Weights of a small autoregressive pixel model: 6.96M parameters, activation swiglu.
Rows from block 5 of a small autoregressive pixel model, named by matrix and row number. Rows with one number belong to one neuron. Each number is 500 + 50 x the weight over its row's rms, rounded and kept within 0 to 999. All counts start at 0. Numbers have three digits each.
After each neuron's rows are labels from the 100 images, of 14976, where the neuron reaches its largest size: "responds to" is what is common among them. Only what is clearly more common there than usual is listed. The data: photos with spoken descriptions (Open Images, Localized Narratives). In brackets: how many of the 100.
# gate: MLP gate (model.blocks.5.mlp.gate.weight, 768x256), inputs 0-255
# fc1: MLP up (model.blocks.5.mlp.fc1.weight, 768x256), inputs 0-255
# fc2: MLP down (model.blocks.5.mlp.fc2.weight, 256x768, transposed), outputs 0-255

gate.519:485523493485515600519488563442499570486489600572511445484502501536451381487496514531528452499500493611544507412506460544433497503514501498525478530522597599487515403496510520441486460519451526540499531577599530594434424442468530521474472499488461438470457453530528498422493427391513494570479493504484524441474573527472563533554383475554488506511513509454491470491501487499607474471470479556513532440462484474543453556533608465485477436516483524564535465521500399471463531500522577418519592372471579487461543448553513455411477584451499570498462521488385508502480553500548538544512468661483571501544536531496559363512516430492491465482518578482499517435515506477536506475559537488484543414423536478493423489544542527478465460417419513510503495526501539349454360511344504
fc1.519:514431520495516438410451511476568521571447544482435542441515488536519546651511515354476497477479462552513526530486518428544465580400571521502487543575521513480532540573453477474501476507574525388480540489402542509499569552475547451448514367519528505564512503480417427482491453492520536468429394459441446582473488450566451553444552463516425494476459558420482473515479535610528451432502424551550464504427484499544485387645533525496449556482563490522543474428469574454461518477539466522441471520475407465546521531478472500440516458395488497495468488479590508516504465565475527539499582475515522484501574479551414539545558466559523542568371495476565537491479532559524555439550463492468566576549374508557465487496464456454504466516412451408463428559483435571489510497494456
fc2.519:523527478570470538394585546514666504528483503417567577551529456484564469555516483406485467340427489481463463577547496578487589532485585494486498525482542491545496514515449660624546531366511516577479655478520581525523462486515552594443491494517505474485506579349425531430571479505430509449433511523520564507431536480484504489412485479568484538502502460509512417472511530471474422567501577490463515497555559624583507425475490535546540488529546497550518455503518462416597402476450496570480507487510499532421447571493549510464465478537497404508451505478511466492562535530551494500440465514494475505469457456516549561479479494494480550520561499485575511448512535498425510491474524492441500473533458426452526454443460488519498516482504573449400503454436504492490527431529585
responds to: text has "grass" (28)

gate.301:449493477509550511455483431453412592486467469509531534490628454505540559499488573510485501498547429390482556511432594567483473517441495557484534416510452491479463461556544434516516456411450554572494499515486563516450433525518504506509494512559458649487452443476395543538573428576634553589541466463453440483409378486492492463455569451485526477443544470489531547484504490609465411416564570558490510503507495527497520491504492431522484478497541468573481592487457544437560539477556498497509553585536487501496489539565491463530530565477541525464484488457596484509556538552499490467460483512475452497540485487495388451435506461562583582465610524461593502567394546591432575517485531493504538439544490455487518397514556510472566454472530447448399456547476408497513635499469484
fc1.301:521417515475428424512479463514458427581472499474452578488442456516411465504511485568488529459514580528617545458571511556391497505534450511407476546544530443476478569431456519456447500505528581362483544468546429527461489464491506474510508544474501499478462457537637465454476458505435491542513457482508444599566483460526534472553430514502483527667512434516516427560503501510527623557499588481550449459529507511468429533523583567496544488520470590474449448359622427518397435455583516532478515492443499500400439496588537525367599533474500461460487525551479533463495487472449430476504459447589536544546564474478552566483550542535499520422438493505450563492484541561502497474541449474444419462507576530542430588546531466505499519498479507564477484479444485468567450495534456
fc2.301:520665432519498477516489501484443544380470560494470514553578499522591508528476473461451412498477477441486507561429552510493550506423558521515544465457457537528491428460470509542455427514437453559492498492436556529510474488541526504470454484580513517469473510494442516550462438481585521339503523506468592400467491463501460522475467498515526455440556520502445610376356531465476582465508476556506572532512591522498540509468587425549584463529525456570429515596548451507570534549483573501483478475524493543496496463465467422604467454619511513501458501507605544490531510553554512500555497496491525550455398416468506319510485411460651512537523546459559542518558483539462427518513572487446510495527544465437487504526459504443470500535511515497541431519541464536413477436492555
responds to: text has "white" (28); text has "text" (26)

gate.704:490412556434519440488487514507549590546446546500600550490570537518493534556553529527489441479534561498435459489422478448474587534464546418564478471501551406450535474428446485531459473467478435451455551529438498451521523595476517506422494553432544496514543499452433413445549570531577514479439444584597475557448551545480477461506490425440563555430496619385508498418387505523513427466497495528521542532449494470478488495578486528547426467511552572498497449534523531461547500379506533475451549539551428532520551493594574555383524452451529518506590472564467504609518592472481437480486496458485532521504493506482415485530485464580484524468578550491509426544493516383521496486574589502547539463522525605472486423570462540449432488522383455521420396479525503559467489463431493
fc1.704:502444479502509595522448435477489506465518477515497545418552495540644530449602453505493529463490495596464458517429434508492543569404490441482495454554492659498489456555504423532500569488481524481542485506468576469469494395506480591547483494428487552515465582493559522581523513466528479573517555417515588506532567508514539515449490523483514555450448402550521529456532482494505568474498467455475512501446486548496553536479459431516457500525501585454644529521401478456587467501451493474553505482473522564459469553394584610447532593567453567481518477526467423502392489437417490462421486497502542452517507595489519443442468478422470450524470492477477356361432475424494452491596511508461531483546657537503501457499484519399517573477510482504453489456477586467509511484498491
fc2.704:542554490500430556516457487561481490547533567527557512464525551493633433513500484556507440488469441450518406559561410460438475490508527535602531528525541512448467450481429478625544566458523508440462491510536445444547542517606482546536531522577483450506463492541592517599540417487555585440490457435493590478415473553565509457495524482457554548491410462463522569442521471488517491420447491490432615520503478520529449444435561549441555503455532491515436579523441478457509417444545465473528464413552541563595432487463425510421508437522470568443510426463495398563422446552471483488397512483486503512565594573529441499416503524435446503524508451498469520506620453475595475504481483515474482571434556505570499467529453510425535514509470494526470598441513486603479458605582527
responds to: text has "plants" (30)

gate.362:576485412530429430485493471500496558535473449446475460431417490372463483516451470470422547605470518449566428537514526498424611472541568485443434447483570473463499523595495468491486529547529438544490506500534514576558482487486440373489430509484485510519483477511548505495482476483436446546542544569529594519480421497561564468543494566575570467479459430517470475542627519492529464522510451560521504491482613489538475534508441549478573475551465576604506574528512436605571527585419540444527495553491580500489497569494568529409544562572445459450543563486551445506457521501466431530520445447466446488548467453413582434488508499427525513440514512580537574509467573524507549464528589450522600483508505430453513494504569437549495491543453449600467461450481425469441396513486384
fc1.362:541555534513527425520437398529486489591428411476460566494449501491505445480422558533459409429419557447471561460523483432419504486443477498478436482520432503528488506446443433496520610565546548456417571448477541458470558535396578502483542509493529605430495553581446424561501561553440547438587476576526451476548562448480540475495441479496541564450464583594424466498509416559471524575527503510523497597495481488541377504458446468501473555547598420578489521439462504492559493516445473499495449524452472475487434491569456533495540450447458563480495576508554485478607471487539527489425522498481507515566463443548464538525530477519439517510455610560479428454485508505523504390577459543399488541477467470453450514466503594570527452594507516561534487447569494580540537619529530
fc2.362:420516480541587532511498528493496428485562472447506523455534483523550477599526449554514584491343502461502523469495459537496540468493420519555551504455514569543479547434478563520553507528529541441487555531480500432497453482550496491412536528510414415403543581492455580528549514504463557525540533492539530567524559465509470534518517528526502505525540451504480496444380477543488526446454560524492497440541511506429640445552478451579457520448594498458384492549517505483477483433490532508455517483508496553499463487450505592470421564552602604534500489584518540536477377501535571417462489594543447486452544472538486648430481635446459543566544496432461510420499455454540496515503443485501399463552544483536445471509455460533504574363413479466503439498455460522590473525559619
responds to: text has "plants" (28)

gate.494:560468481463549469520473534453441353479445523481500508602622539552525496487466518502483505544542580490484530502467586503456468506420459545449490445497481580429558543564374337467459452511447549556494463519516430446396465503519540511491518607549469535499456459477408517509487520501566529485586527535477500504419459497582518476430561526563594475530551512413478516445483542505484422383506474553563454412534499524495507577507482476447508531476524455471505457584481511526440509498478564560555455535522547514470473541425477507502524619538556549431499403518604487564450501545522445516480469469590556484455537491522462492530473542441481516489534562503521454529376565463449448430530529500412547488467520471546403495643442494571503452497480445525505547509459387586443503567450581
fc1.494:523464508519511511493453472521568588474504535411448467544471465538515461437497484512529404589448464496570504456516558549376530564516532489543569567547616468477516597486349587572555517532460533473547512494463440483489509505515546467555505433527432473555458504487460545531452552544503453531520443524510547526523478491478562594469599524485452564465491394446459430486510559626499588536563550510524498449434470475523437478487408485494444479614454557514545471526536488475423502514472486463444545427551559519497486555482502457462451495452467456599482481449500594526480429426482443402441517425488490659547507487604480501477515506581466378420471559499464527487488507523503570499557458440486492488539476565462534546574489552477496406522521602516480528587461493624490494525611472
fc2.494:507461562517472511515550527494452522545466450401510485489542477462493526474539457554447500569472519525519468455499484445511474568448546469464478566485525476539534497442529557421507489373526490453498480521543525497564564607558525450491521493480576511536530437481513459564389514413448515601496544328518505489540554389512519549498485519537492440447458489471591529443429570544501469509470623579528420545522517484390590577506544475514472464480444558580553556552486498525438520488423429582463491513450407538513496548416331511518501507498453508478473570502518516442465399413435463504546568534461553432559488521500504343576545557440553462513482497559461504495501533445553549537520503485502447526454423566539547543541499524530519425629472539489537540491470398530527416437555509
responds to: text has "man" (31); text has "wearing" (31)

gate.156:445493523494538505596439602439555519547560474414476538503465553447565432444496494546471469461481471555492611478554546426464478473542402557497430547529402572579480442493578414446519532477507521454569420527585444506480524530480579421500477416488549507473495421606462412446438516515637446454501446468535421420490481506399448481475560500530572507461548546536510524498491510571465486411449531545474515500366454443465510557487512578504531410526427497443451449558487601483539531500555511582507538439503553455465583542501520510458472503413482453446419571476486538495544499550491523583450484496488511430500572569560561564554565472462470540468447637464519428529464447469516502399503494483441551560478436539484470446503463472489499465548587519499506477491543443522481539478490617
fc1.156:466449539535451573471498495446483480446451433462451530609457498479486492435536460528530551511485537477474482495571486591508469480429516503495484551493498530511474472442480478583534476557431387471481471485513485440546435431554594542522517522506557565571419488462544412579511419655551476531609512478465547424496457449533390502430417621524577546568541532546568535472520469443434438591478529429389522531497448510378547429554493476484596503472497501462504557578520547508527486579450416514485445480476487556493409543503502514472494470504515501484397526471484518547478434521502424528523476507487480438436524454524636516444380503513412497483613452540478525537562444487409482571452556537381495553474534507518490445555523494460528468520510478403561472495530520520531494472541615
fc2.156:577525428530494492513520534565442529523540528485478534514469478503488496482515520511629542512536476489573492582494426536421534495440470487552526457537520466598562486402427483448530475544565474471460524500569546444605483436397387512379464568472454530474455438514548519496570523520596574476502526428502408444451467567535434472499512531415495583478592496518551455479529465483481554642475541428453500550527487475487514493407596459509530498505556497530389530526494538502627501483462506544510562453403495445514655442497481504446469464544480615503483491518592510478508459547456472504457479411503468588506460493480634531489457558468438558530463453457582505585571546521430508529508551466548492467415547499441508571519434580499418491442571522535467515483485541496482505449445411
responds to: text has "grass" (29)

gate.365:452435453502531576463517433496456567495445472525514543498547539555474502508542522475442636478441468506520464440483388365440500449547568464465466454511496441538502437470541521493489445396440514561400546502486573530565540460441552580478538476602538527514582536466529608534530503576499457565421528529493528579471435437487617560506407415565504454542521534442498483590446525454524400435604454558408525496500470439481529465495446507469469572394547487501496599493488482493433549516535500501496500558485452504538509484522469649467481497584515519538480482449577445545455488482460515428464476480438481476488455502468486485526497381452597618453437474465500521388464530476497443471507573534546531483460480543534578515554557582464561446528408542514512431470432494483523518447482440
fc1.365:450486478618519476506512531510487511547556518550530523479592510536502435447514523511387471471538472505426556467523464434483435509496390444462422546486443544443517453504526456542460492428610548466480499575449547481508329526413405481564527471472458508525518499460532499493455488482476444510477583508501432569500580452448553514499500468506552524553499580538572378586462528500387430479503587503409479464544481543509492444485504545547442421428509548412509551558534539550510538492620446547530542471509418405433524523522503524535496488462489476509594536432529493496502493375457419514360477518364569468499539475499517507468512487464467585456436566533462588513531449478491448478486391515471540506526464512478453525571492481538563420580563472520541554437486575572526535477592505
fc2.365:545456508577480478513474508428390557465488458457521525414500444529502527513479490444566518589543466488409492547495460412468493482452555511408487521484460439396495500604575522404448458469460480551573419445383537526556568472547513475496583544553517597497473496454573528521496499498474500535576549545555551566471503498508546506489476546572497429499586440531497491513636445551361477470535434462516528557531559587507516519479567566523519569431531486559582475468502521520546458463489425527496463518443528453446495553526557511546451604544525524555506545454638538402541480490510411522541414523473473532467469510532491392563518442453511492492537429566423591405501538441421526524542551401484508536506428533522448470541563444499545417406429421537537548455516485494541525462531500
responds to: text has "grass" (28)

gate.27:462537520609441546416487413470509479498458522427413545496520516540532541573486581489488433573537530444547518513476546489446528531519513524455466525561414475519519535526481559409471503404470399459398577512464495492527517581499432504484511510419509462517491514452545546460501549527486520476607505452448474505558524475490491426511530516516546445486542487403428567503544438604443501547484521624521427384531609548540477437548560464607490548508528460552460529535526512437547435549462470567476454560483445511562401575552515533468565502539487526463509529445500614553392425522425515482480438444591423468383558505559422501509563558558485517451486486499480466517493522414484541432530540422506510429439478520510504488533439531430599498511557475436538503564366462508453513581427533
fc1.27:522621537421438573480515535503644457570445628429544423471457491515505490506461500464449474461479477488464558537468545429536532514408487533500487563581500624465435503557501523457487401455497386430502521519517571462552592496549463584565496485401527620587538589514545412435412418512515531470502504462463513469497532497513416497484522527526499557528565535463530457493544462446487488480532518572521440515460525518518557522502577514557480524516458437452460470508451525578427452483552553550465468540482465553626522487388463491468540493415552503513510594479472496486496503503459499515486552475498590571435430602559480485647495507538589464550488366557489512533397510473516556477549523457497540459467482551509551397460451568484524551495501466479503440523424457480506497537569472
fc2.27:539507502565528499598452437479461455507544387499534546486476511470540460443517451482531532557592479491457504472478555488501470558484547582458444384489452535489490552496445441419503500560593553541393495508509500466521423479488508400632469448418445495550475450564468558431520469504633503464551494467633490499511511518495457421545486550398525502486463507503476445520562539572475470469558541536456519512524474466367567494459405535417494573467425502487493446520488505502549498491560476506451546513586524503468479530448490443462434541616485542392547488479562438594533497543490444570502436547386565542507533471491525564428535453492589466428528536428505582513555454423560474521508552486541509512577568518533452475540416508446484539466476548554485485401500429499511466651492422
responds to: text has "white" (36); text has "black" (35)

gate.119:535455466521551481482551510468498513401527569489515497547465424387549493498551468514492465575476479435523462472342504497488505494513500512554506444594529415461529468509528524482470484499530397509483474524509508564452544447451493487556404394551362483510437481507525382531427494459438516542438495481488514538430478508428454508503527564527381485532539480407549445474487506614531514509461497470511459498476540536622502609580436499515565442548445569496468481496478508434529541562601536523472455509492498521499544515626535483403421673542401393553524551512441459538573503464524554485479467509487477417475565493539481480562563534556492526508554435525444523541481455527562495495561535458546565451543503458561517554504545364492470492426482592409495489513441450537480446538500436
fc1.119:492543491503448512500475453462510518576540458459565505450426431613633462475506578535483516443528572498478497450529432580468544524488505504420409501407556550519462496474472497528523439490518489470466553415539503467529445438544406454423531612517525539468566586471535563537540643501531552450555565441469541439479496504479521509508464467483468516458483472531565529517421528425522486601510454476485529588496439461415503449442516433518491589569486378511549555500531426468466482492412475421542478497478579409539520407468436523496564435560543550439491434531497549443468478542502514464536491510583564428464517502487533574394475466454482441511600589495490583518563583550482503569487574560530433480465545491642538509488480494533483504545528569535526528486598416438483426450527560
fc2.119:471536530469529506490539546478529516467473518484550453490445479468439511452514367528486611523457456556501562455469566411579522480571596510496596545496407493542447491477478500541588422472472438493532506502578505485513557474492533432533456514436622551489508483469614431542466461520505444556491510502485499485447416444428430478444510500579496531439519477514458531471460438525512559461538464483516480469363530535466451524554499523534558487480518472440515551506471525566562586459543531494546487433443440502589425545438514475459523406528452519504475519575472539511465515442395525592526518444661527490513378596482429496475526549486541599388551535455545525502399479482517524452511446475512461549474514492563540400529632464523489546461454469507506463513463460525457562523576676
responds to: text has "grass" (27); text has "plants" (26)

gate.126:535492527443545579458503506440509540570531465493493492470526523495519514538450512480564514465496486516445536474406477480532538482505579508521474478516419537502544540496542489543517431462476434509450574576417465468435546486535527390548481453500589633511426503500477465450503476521524488452525399503426384486471409562410567417425415442506463417475543630439450517490449458554484434504487520481536404455504505527492452536583520521497487450566556458543480448519456574522520562550513481586596511475438443502504522658529488530445503537505515552373501491560483416511544570460497481472466556458557550533605529465601503528546496464539472502504535462504554478489447438523578501508593410509541521483533442441479476417551408593433535481441554481546444478497557482477476646432407569
fc1.126:646515496540551550455492502469492653518518473534510541513500521510398469521438506487529449520463537517477566384447431543546554572417605465584431467472508476467549550461494494446510424621469430496555474552460527543517524521657451452557512508417495500370573532440516450529531554520561476464495470488464497483486529552534509510490520553523433494477558463458482413462445515547475471552550397474609467534499526515453465542478482425527472421472489500482400305549581539447515493485530542568497535511532465429531491471500506515512502548459518559505569501557489513553599556490569424501469496518531485506544535503529490476483434520441450516550539517512550492559436591468474479545491419564515448483588483581514480371479455413427545515537610529412520446512469495474533511470443462
fc2.126:628475511467538485505511484426492567528593484430519558474437504416489444530462552410535503466526536510397462489460461571442471564420509501472551527474596503460505523456552368448543389507476438424470531578491413519459521576540473495493396525546454527418527466550545556584449562381544520478511503427475516475513456528479506513458460541544539509462535497477547480546532532518470510575513541517468489566504470507568397573602548507417527443496482483492498470489516417522540508499509448493459565482501487433517486497538509538489495639499608513537498574476512609472528484457522467556496512575497494553553457440511470509436495486525500404571514579460488523520637477459567450621463556472643485542501529456511458520459547447390512449525671505478511469502455422464451481432522472
responds to: text has "sky" (51); text has "road" (25)

gate.86:600492607398526551597431496460516500537442503513578497466463453430448523473543424499444537407511475516478548430561544549571538496471388520427500536512501631465473526543499534488485502474495451437477444561543508506516471543498537464546524507516470586506434486466611377523505493562487486467473453525384502513463438461503480529427437560585555479545472558518462588540514526421414515551440502628585501441470597493440417516556601469553464479507469459411537525581477521548524465526566504512520503479527439550517417514461542499461519516401587550369533545546516490467513449552505540566461540510580505442468455530524489517492487417460501456466533454533518460477445512435410464497497569424537472464486569539533533396487560535416476468460484584475604505496563471486491419577427464
fc1.86:534527464460499545460529501463487559567493506627504463451477499420483501403571481570499542488587476509472440454504425505539537487527514553433577516572417472427517458495516427414543476492476530550577527519505514556393475558414543483528389546445426501483553475484485467428487576494535538535453450490437412505456541476485574549450488437529556549482381505474494608478346524553500599449461490537520610504372476421487329519543503485487525628475495494499560530567476498566550515605528508526577561437423530482481448520458555470565543490535474468446550429468593538504450458546449528519457489579502507546467484524541543355493524452539495546462469519417520642510511512502534503531547480461537417477527508600494495501534545521481508501527458481531524472521446519502490544547469496
fc2.86:500550455500465418544523547398564458474467478435481606506418419573478454477529541390471504370559571550490551628482502476477507499467507482503394465503524519483551528416491457546499500587525481487504521485566542460563446472390455517541455488520428535520594492500460533340547679493502521547546488503532495583553508481531453545564546564534447572544504508560510541466569479482494545582491517513470496507489477497587508435426438485483484473570505452412546557577451460507452512589470521464555511477478541520489586419455460526467583442540509496550542417476503571594413459477539475462532455438571492491454556468526528491416534470502542491542578524502475461521413471538446444498489530473577457440494539560478425445477383470542419502478632467454479480466507488570475507561524534
responds to: text has "grass" (35); text has "ground" (25)

gate.375:482534435520461494459453536487555531522528503580537523449558513521655350539446489541510512526530500559517461450494418522507469494494478499524460546462476576541543581465405543457507441465471369639462461539549433502481530594455523527468428396467539524636449545493499473507527576486501517483484570492530476475453442497553501429556429485610447466512483550484560549475484397584464509531525544445486509502473619459479481549467519538476442475454525527487348465598521526447640493505535488445535526455471470454496561454519538396465564544570537549421553478529488435467531519615474496448525510458446505523503438542436461494532417526536476628453564534514541506515474536491469525608511563453578504468476528571480468475521459529467520519449462545484535500600506397507517502500419473
fc1.375:527469621518494537562536549518432411514498452447565586445538479427513518482438527456504580521497494465535424506474514566516464534552504531490516506530503543528470392582529577459454440472423479535530530550504527502457479428616444472568402547529456447507457500437470577494502642457471552506548398583525423575426525508557489449452479472495479565465480465514540476527489544377536524494436538466453481464494416456502491663476543425428505504513423530539533459502499507464452490523483476571498548483497494476564500528497691517414502496593474515475514540486524492524484453495489446557464485501502470530523474420547509542467429575505524511478451458480483485522428499409523585516531601522518486494360516445488540577527656546471493515522565563540460420448574555518421488426438512
fc2.375:491479545470484556554508584479497444516549411498579578502400511486475483496395556540475517506507450468505432535560444495587541541543438485481478533438441454545465556447451467577545470452463549512542530469554502422566439597641455516546368494429515498514502554479424502467486382548510497527525489504443518456555625448497580476471531491507470497471545510530500526548427572420507492476460507471409536503501512510460519496546608542552500495479472492604574569478528508453513513457591485551554451449504518503484451565526439486526460413502434462519420434599491524424500555571456534565494390490375422530512595397513491593487471426579419514531458552490532518559568431554563533551434515528529428589521505468436449541496512554516403540487544503516477510493590563500452495427480517
responds to: text has "road" (27)

gate.491:529480513587461510438463474464536564472551521494539379425453438468556528531540433526421512442542525492460484408496428488497502536484585455516431465497535564417436500489452414534615545488451402433560439592600435545475404510534410549482467463471560589447526438533522404449493470532540475465460515490520525535546483474522447470471470541566569553484465530433544486580543538546462469535462540548589541447534424527434508486550504550497456545509557406414494484497472515556468515533455485570571433472479480462562497527380599516512494531478457536481469607607509543546516440511524541527392523466535483489459555555491532444541465500329483507459533419486418519448490584481545519602550558416519486561489605465516495479584516525495527484586545565480504539518512506563492450574483471
fc1.491:523531599464458475563480571475526491478518462495490494467504540431536475529508476556512506584586525506502422529484456401590603505472442438542590394516523493503503489433469577515463528458513497440565534505541421448501579480482577526555516491483617570552522606526544437463441597503623475467476494521573454428531451556514465444492511522475497582454500569563496564434525425483427515536549420483500490488515483461529552491521527477501535457526553561504483480497516577445507452563499497330490304410446527509506478492544538539487487399441483470565515573441463520524473487447514503479390553427573534460482536487435596597482475476466491429470445500469600471426467430401568496527507476505451483466509530550512468515506470421433459432568473542470609532556556544461503524470483510
fc2.491:456427514539468412486471534594551473405427610509406456508517486478544438550504458548463510527574406452538458495572452505495426397551454547542549483557520445571566562410438408491514464536552482497496560535570495442481514550476502484474504476507448491481525457576443590508535515481538465532457523456460476461434605541522584477568428621535456560559549501443456447504359469563454535496513466484414468603510490467485520550479522461512527481533482533542554502554583480434506509511482467510527470443393458521437507477605388511507511541556532442495532426462490441456515535505427579520521435477493524507508396535538542578499538543612495587540502502469489565572463473449532502548449545550483518507545385552458536513428519451447438430477459501433536366441496532515555458419552457
responds to: text has "grass" (27)

gate.243:469494542523534468503500509450535582582480623528580404516420508433352514503507539475392509527514432484557565576450504521571516463602583388570426532513564560470539444549552600471507483528504518399427519493518581629521406505467494621491454493494496486513536516581542450455558433506505506527467487536500426490454533514477384524497502474557468456503497556463549570450603593464463514490421520572489500491479513488456538505489530490566576517515512524496616543449586562512453436454521560596476557467500512439484510548439478481467591540479568395521522496425482547415511582485496436513556547484486515449507544488422524532541513535499612457469432544500502479440537521488503531492547509517529492482434464478577588410487567484426408485453501485424517494449504445437492479428486542
fc1.243:497477479443559457524500539509573530541486562533496480500518469541466460544450530433505562493490505533544569501493414517581490459526510493520564462517557488516515482541395519478611540557536596410583507512599431453541538478531625469476393430460449486509494527488532507482455499461563466500440471542576534404501543505575531436434527452486428457532506546492490495502367550660522403485495476552456565420433535418517424546519436425453457494547417479475505504464547503502411480455526498528394461461525521521475426436507447596398445541454622547519502510517460502523547544536418485475487584535542584534490543489566582574497544579466475421478500602499540508524444468474489479426539520586533516545554548567479492570462404480454437505481573538415463466525458476549513516493425399
fc2.243:486458478546575441525521501524535400519571507550508483464518436556567515487512481496438481481540499488450422564540519511458521434487566515528578403394495422489404512424523560491611478532508526466496579460535472516470399608469571559528462457515477516500518489550450587442572534523502516400456539579560493449355510524514458530517483397453487494466460540598441551486537573407484528571447394503416561475493488558490499455489534542489522474474524467491571444486564460431530461454547467408493566504570535498418495391475462536449523605543524441382495404489449489479523545408614636514564516476464424521423507532487488512471521537561403471516568410475450476554488548483465481495530575462517466473478544508610471531494531443478467550458430535472504480574529492507497534495433461
responds to: text has "sky" (77)

gate.313:532587468447555515497504406485476462508502484448416421451491472513437531474505513442475521394499544515522483687457502463423528468616473487522477490523477530546617506586446484492539519481535502522500502455551544465569532508537485462521445424483538552522386580515414498524388456456433429518539432522438425386562443541512470444501569557501466527445603599491526419460450507481524518455454440579489481533494529468524456476513515444511402502537552383539449526446413452586555420488556496489480496486520416459521493450485505520429481537538517561523521559537436471551543541511514499525456482547447517517530527489576557429492554432438562584494403473510572528482491543511557536496527548516605563410506470461501530576438379491556504413503544535505501483522498564386459582582505513
fc1.313:540476531557430553531540468560516523428589614484431520579528519564486410467477419531543557459497492520537490498495472448582374512517415429571529394552682509538472474485474512418466480424534497572437491464560418458489570509548588596499546510504478485629533484465593506580526451515402490478415520508499508474518550490483528384506549466457491518426481526521477526492528600446512459539486449462492447491521557550616478545405473522494467559451502494438461463461587521490481452447483488521490414556558470491473551437569569493483495484515505584525521467498499472567544517603546538474505424526478438496420558473431454540464597513501509444489476457524477480567456496518543439474551466554610476424437516462522497523495464553453537494460535563501583594454607514538465504465433433
fc2.313:498436623493557546496467477493501423531429531534536360531515533480451476501480521471493451501487483453541529574441574489525553424482452505489464511489428475571415495528552430453594515563450516509494462502495524426468585457537472512494494531613495488477430565524547477610465461484478488457514537501420470402505556518519468546539597487473470503518464550526533507557465481485578553450457586511434455490519505493521550480481494409507512564470484538499477536662531494525529476533363543531547480536528400478438487487446409452464498509578517548512452419540493482483468531509475494633491530618474459398437471508428481445499540498616444452584478469596506578610515441389477478460468444563462544515575513515501506514492467510550447475447582391551480427549488340457535489486495506
responds to: text has "man" (32)

gate.166:416486474493490560467526486436538544554424441488485471548443417535545574514488517448477521538531429468559452463557416478420527500363550543521399483509572467525625376384452539544533533474470466567562535484524519506561444525432501536471415452506511457483644543515476581454447472508572550529462573497395492541521487477495534424498576422495457478439547449397462497457449549568518481452517424543426489439501568524516551507420495501503450542571530473511649502452480558476488501571488554487407449473436508487532471541503501377534505450489552556506526491528466467530451491448520570374515481504504511469511553465542524569472432488519529554523674514412537477488480464572467558518529568520533555504560519563462454463479476484498479600492514563477448431533436520566497560516528486
fc1.166:497399493401424447475519476524506392548485454504570462522581531523532528491535490515493540462472472490551490596539463536522502469488501526487479504450577531432506523511522514422474574603549543461395526535475466562507445493442527549468525518541645490430426488464588523451522462490444573445505578504505543560554508529496482432532537500561563494540536570396508454544508539421489473419530486473564393446566538356392573470516537570531485502513597568528473457537562511491460494466456514479434538525484509516455514459504572601439479479497526514539549419575514550468561453541530503634554467500501442463485540576486504539485533520476407464470498589471476504498516520466467379532505508469494520454575412449489409437505510505565614442468534433435517546471535407437475335552493479
fc2.166:482502492529526417557448410473452477404543552452364503458561478530419564525466459455595461539511607537444508537522519467459520516414556493439551542491347463520525485496496437517546475419506517502543501519438457436480497426545526482531545546453469550516456601540494558537451526465582515491529424527437495541532528563517435463503442379548531424508446513527591527472475426574473497446568497659486583549580444491481506546371476525495524550474385569510456538474454407511458533615486418506537446552523535477619484496497474463593524536455477524584507596449551528506525527508502450493488485477534496525482502504499457552475419395515512498525498526547533397442465553545470518613545466466501501511446418467539439554489498493464477503536516491514575620488431507550531549469546520
responds to: text has "grass" (30)

gate.450:453550444431436492496514476485525417478427541372454502496511483628466538547464621431484454434602523495523373556483521489425465486640455533478538476518517609472479466537454399518460462422484536493496495486394570498455503510479588576574481524493486502505499515503476565519523519544415459504550461502515515488480462535489504491548555528524416498513502625500515510452459502467506491509458564524527480499499559483544437546475562468509501560655637436494521519485483479528491446444544540426517458469497454444503464578426522530499541555480545424531509541548494464514476487489564510480326528467472497424456570421528372512453569466524493590570534501498564483535421550493483405549497599473482546458477513453457568506480431526564504381477509513467565511432464500533423484559478580
fc1.450:462632530539453553465521443537562497388515611407433502453490465509550504500508488434465519475497571425520429477456497518460555536508411497541548561491475526426492432492438567538436458442575400477466599507411463403466550583444517468505560554509461506501553539596520632514564553503488458524533468435550441514545572536522584482479515554523432429504486556549615460413441503562550558479408501563507579475469569480480407445491586473507500573559535473469512465492503471560515468533560513508469505450475488567571547486509568474499489498543591496466459575523507506523544490541500546400394512539471459502445534466585447557529501505473467486507486509525546500520477517401538447497440522612524529465569521456549479463495472545559514555473430492518605452423480560649475523592446481
fc2.450:461502454412493612477457544514424453587633475482465512500477551496561513481492550440554536406487446502462497508517522535461476523441484525534554538503451454437463459491531541403528514563507518469480506484564471440516437531436494505538542576516466546471454576526575423555495570564446494528459567381546527492510487387352453471376467477372532506472529545496518459472536484469576458515528567384531520399580551572562500462459502491473436588592466519467513454508559488453583492518531515430524507504536509527521450565468435557459546496688564499516454465467532443640491474505469539557477466538504466552419610506451529603511471464507520503511518499441504535545594482497517534429485540537513494496574462473522485526571413556477458539497432570447473514493492539485490449515393490
responds to: text has "man" (28)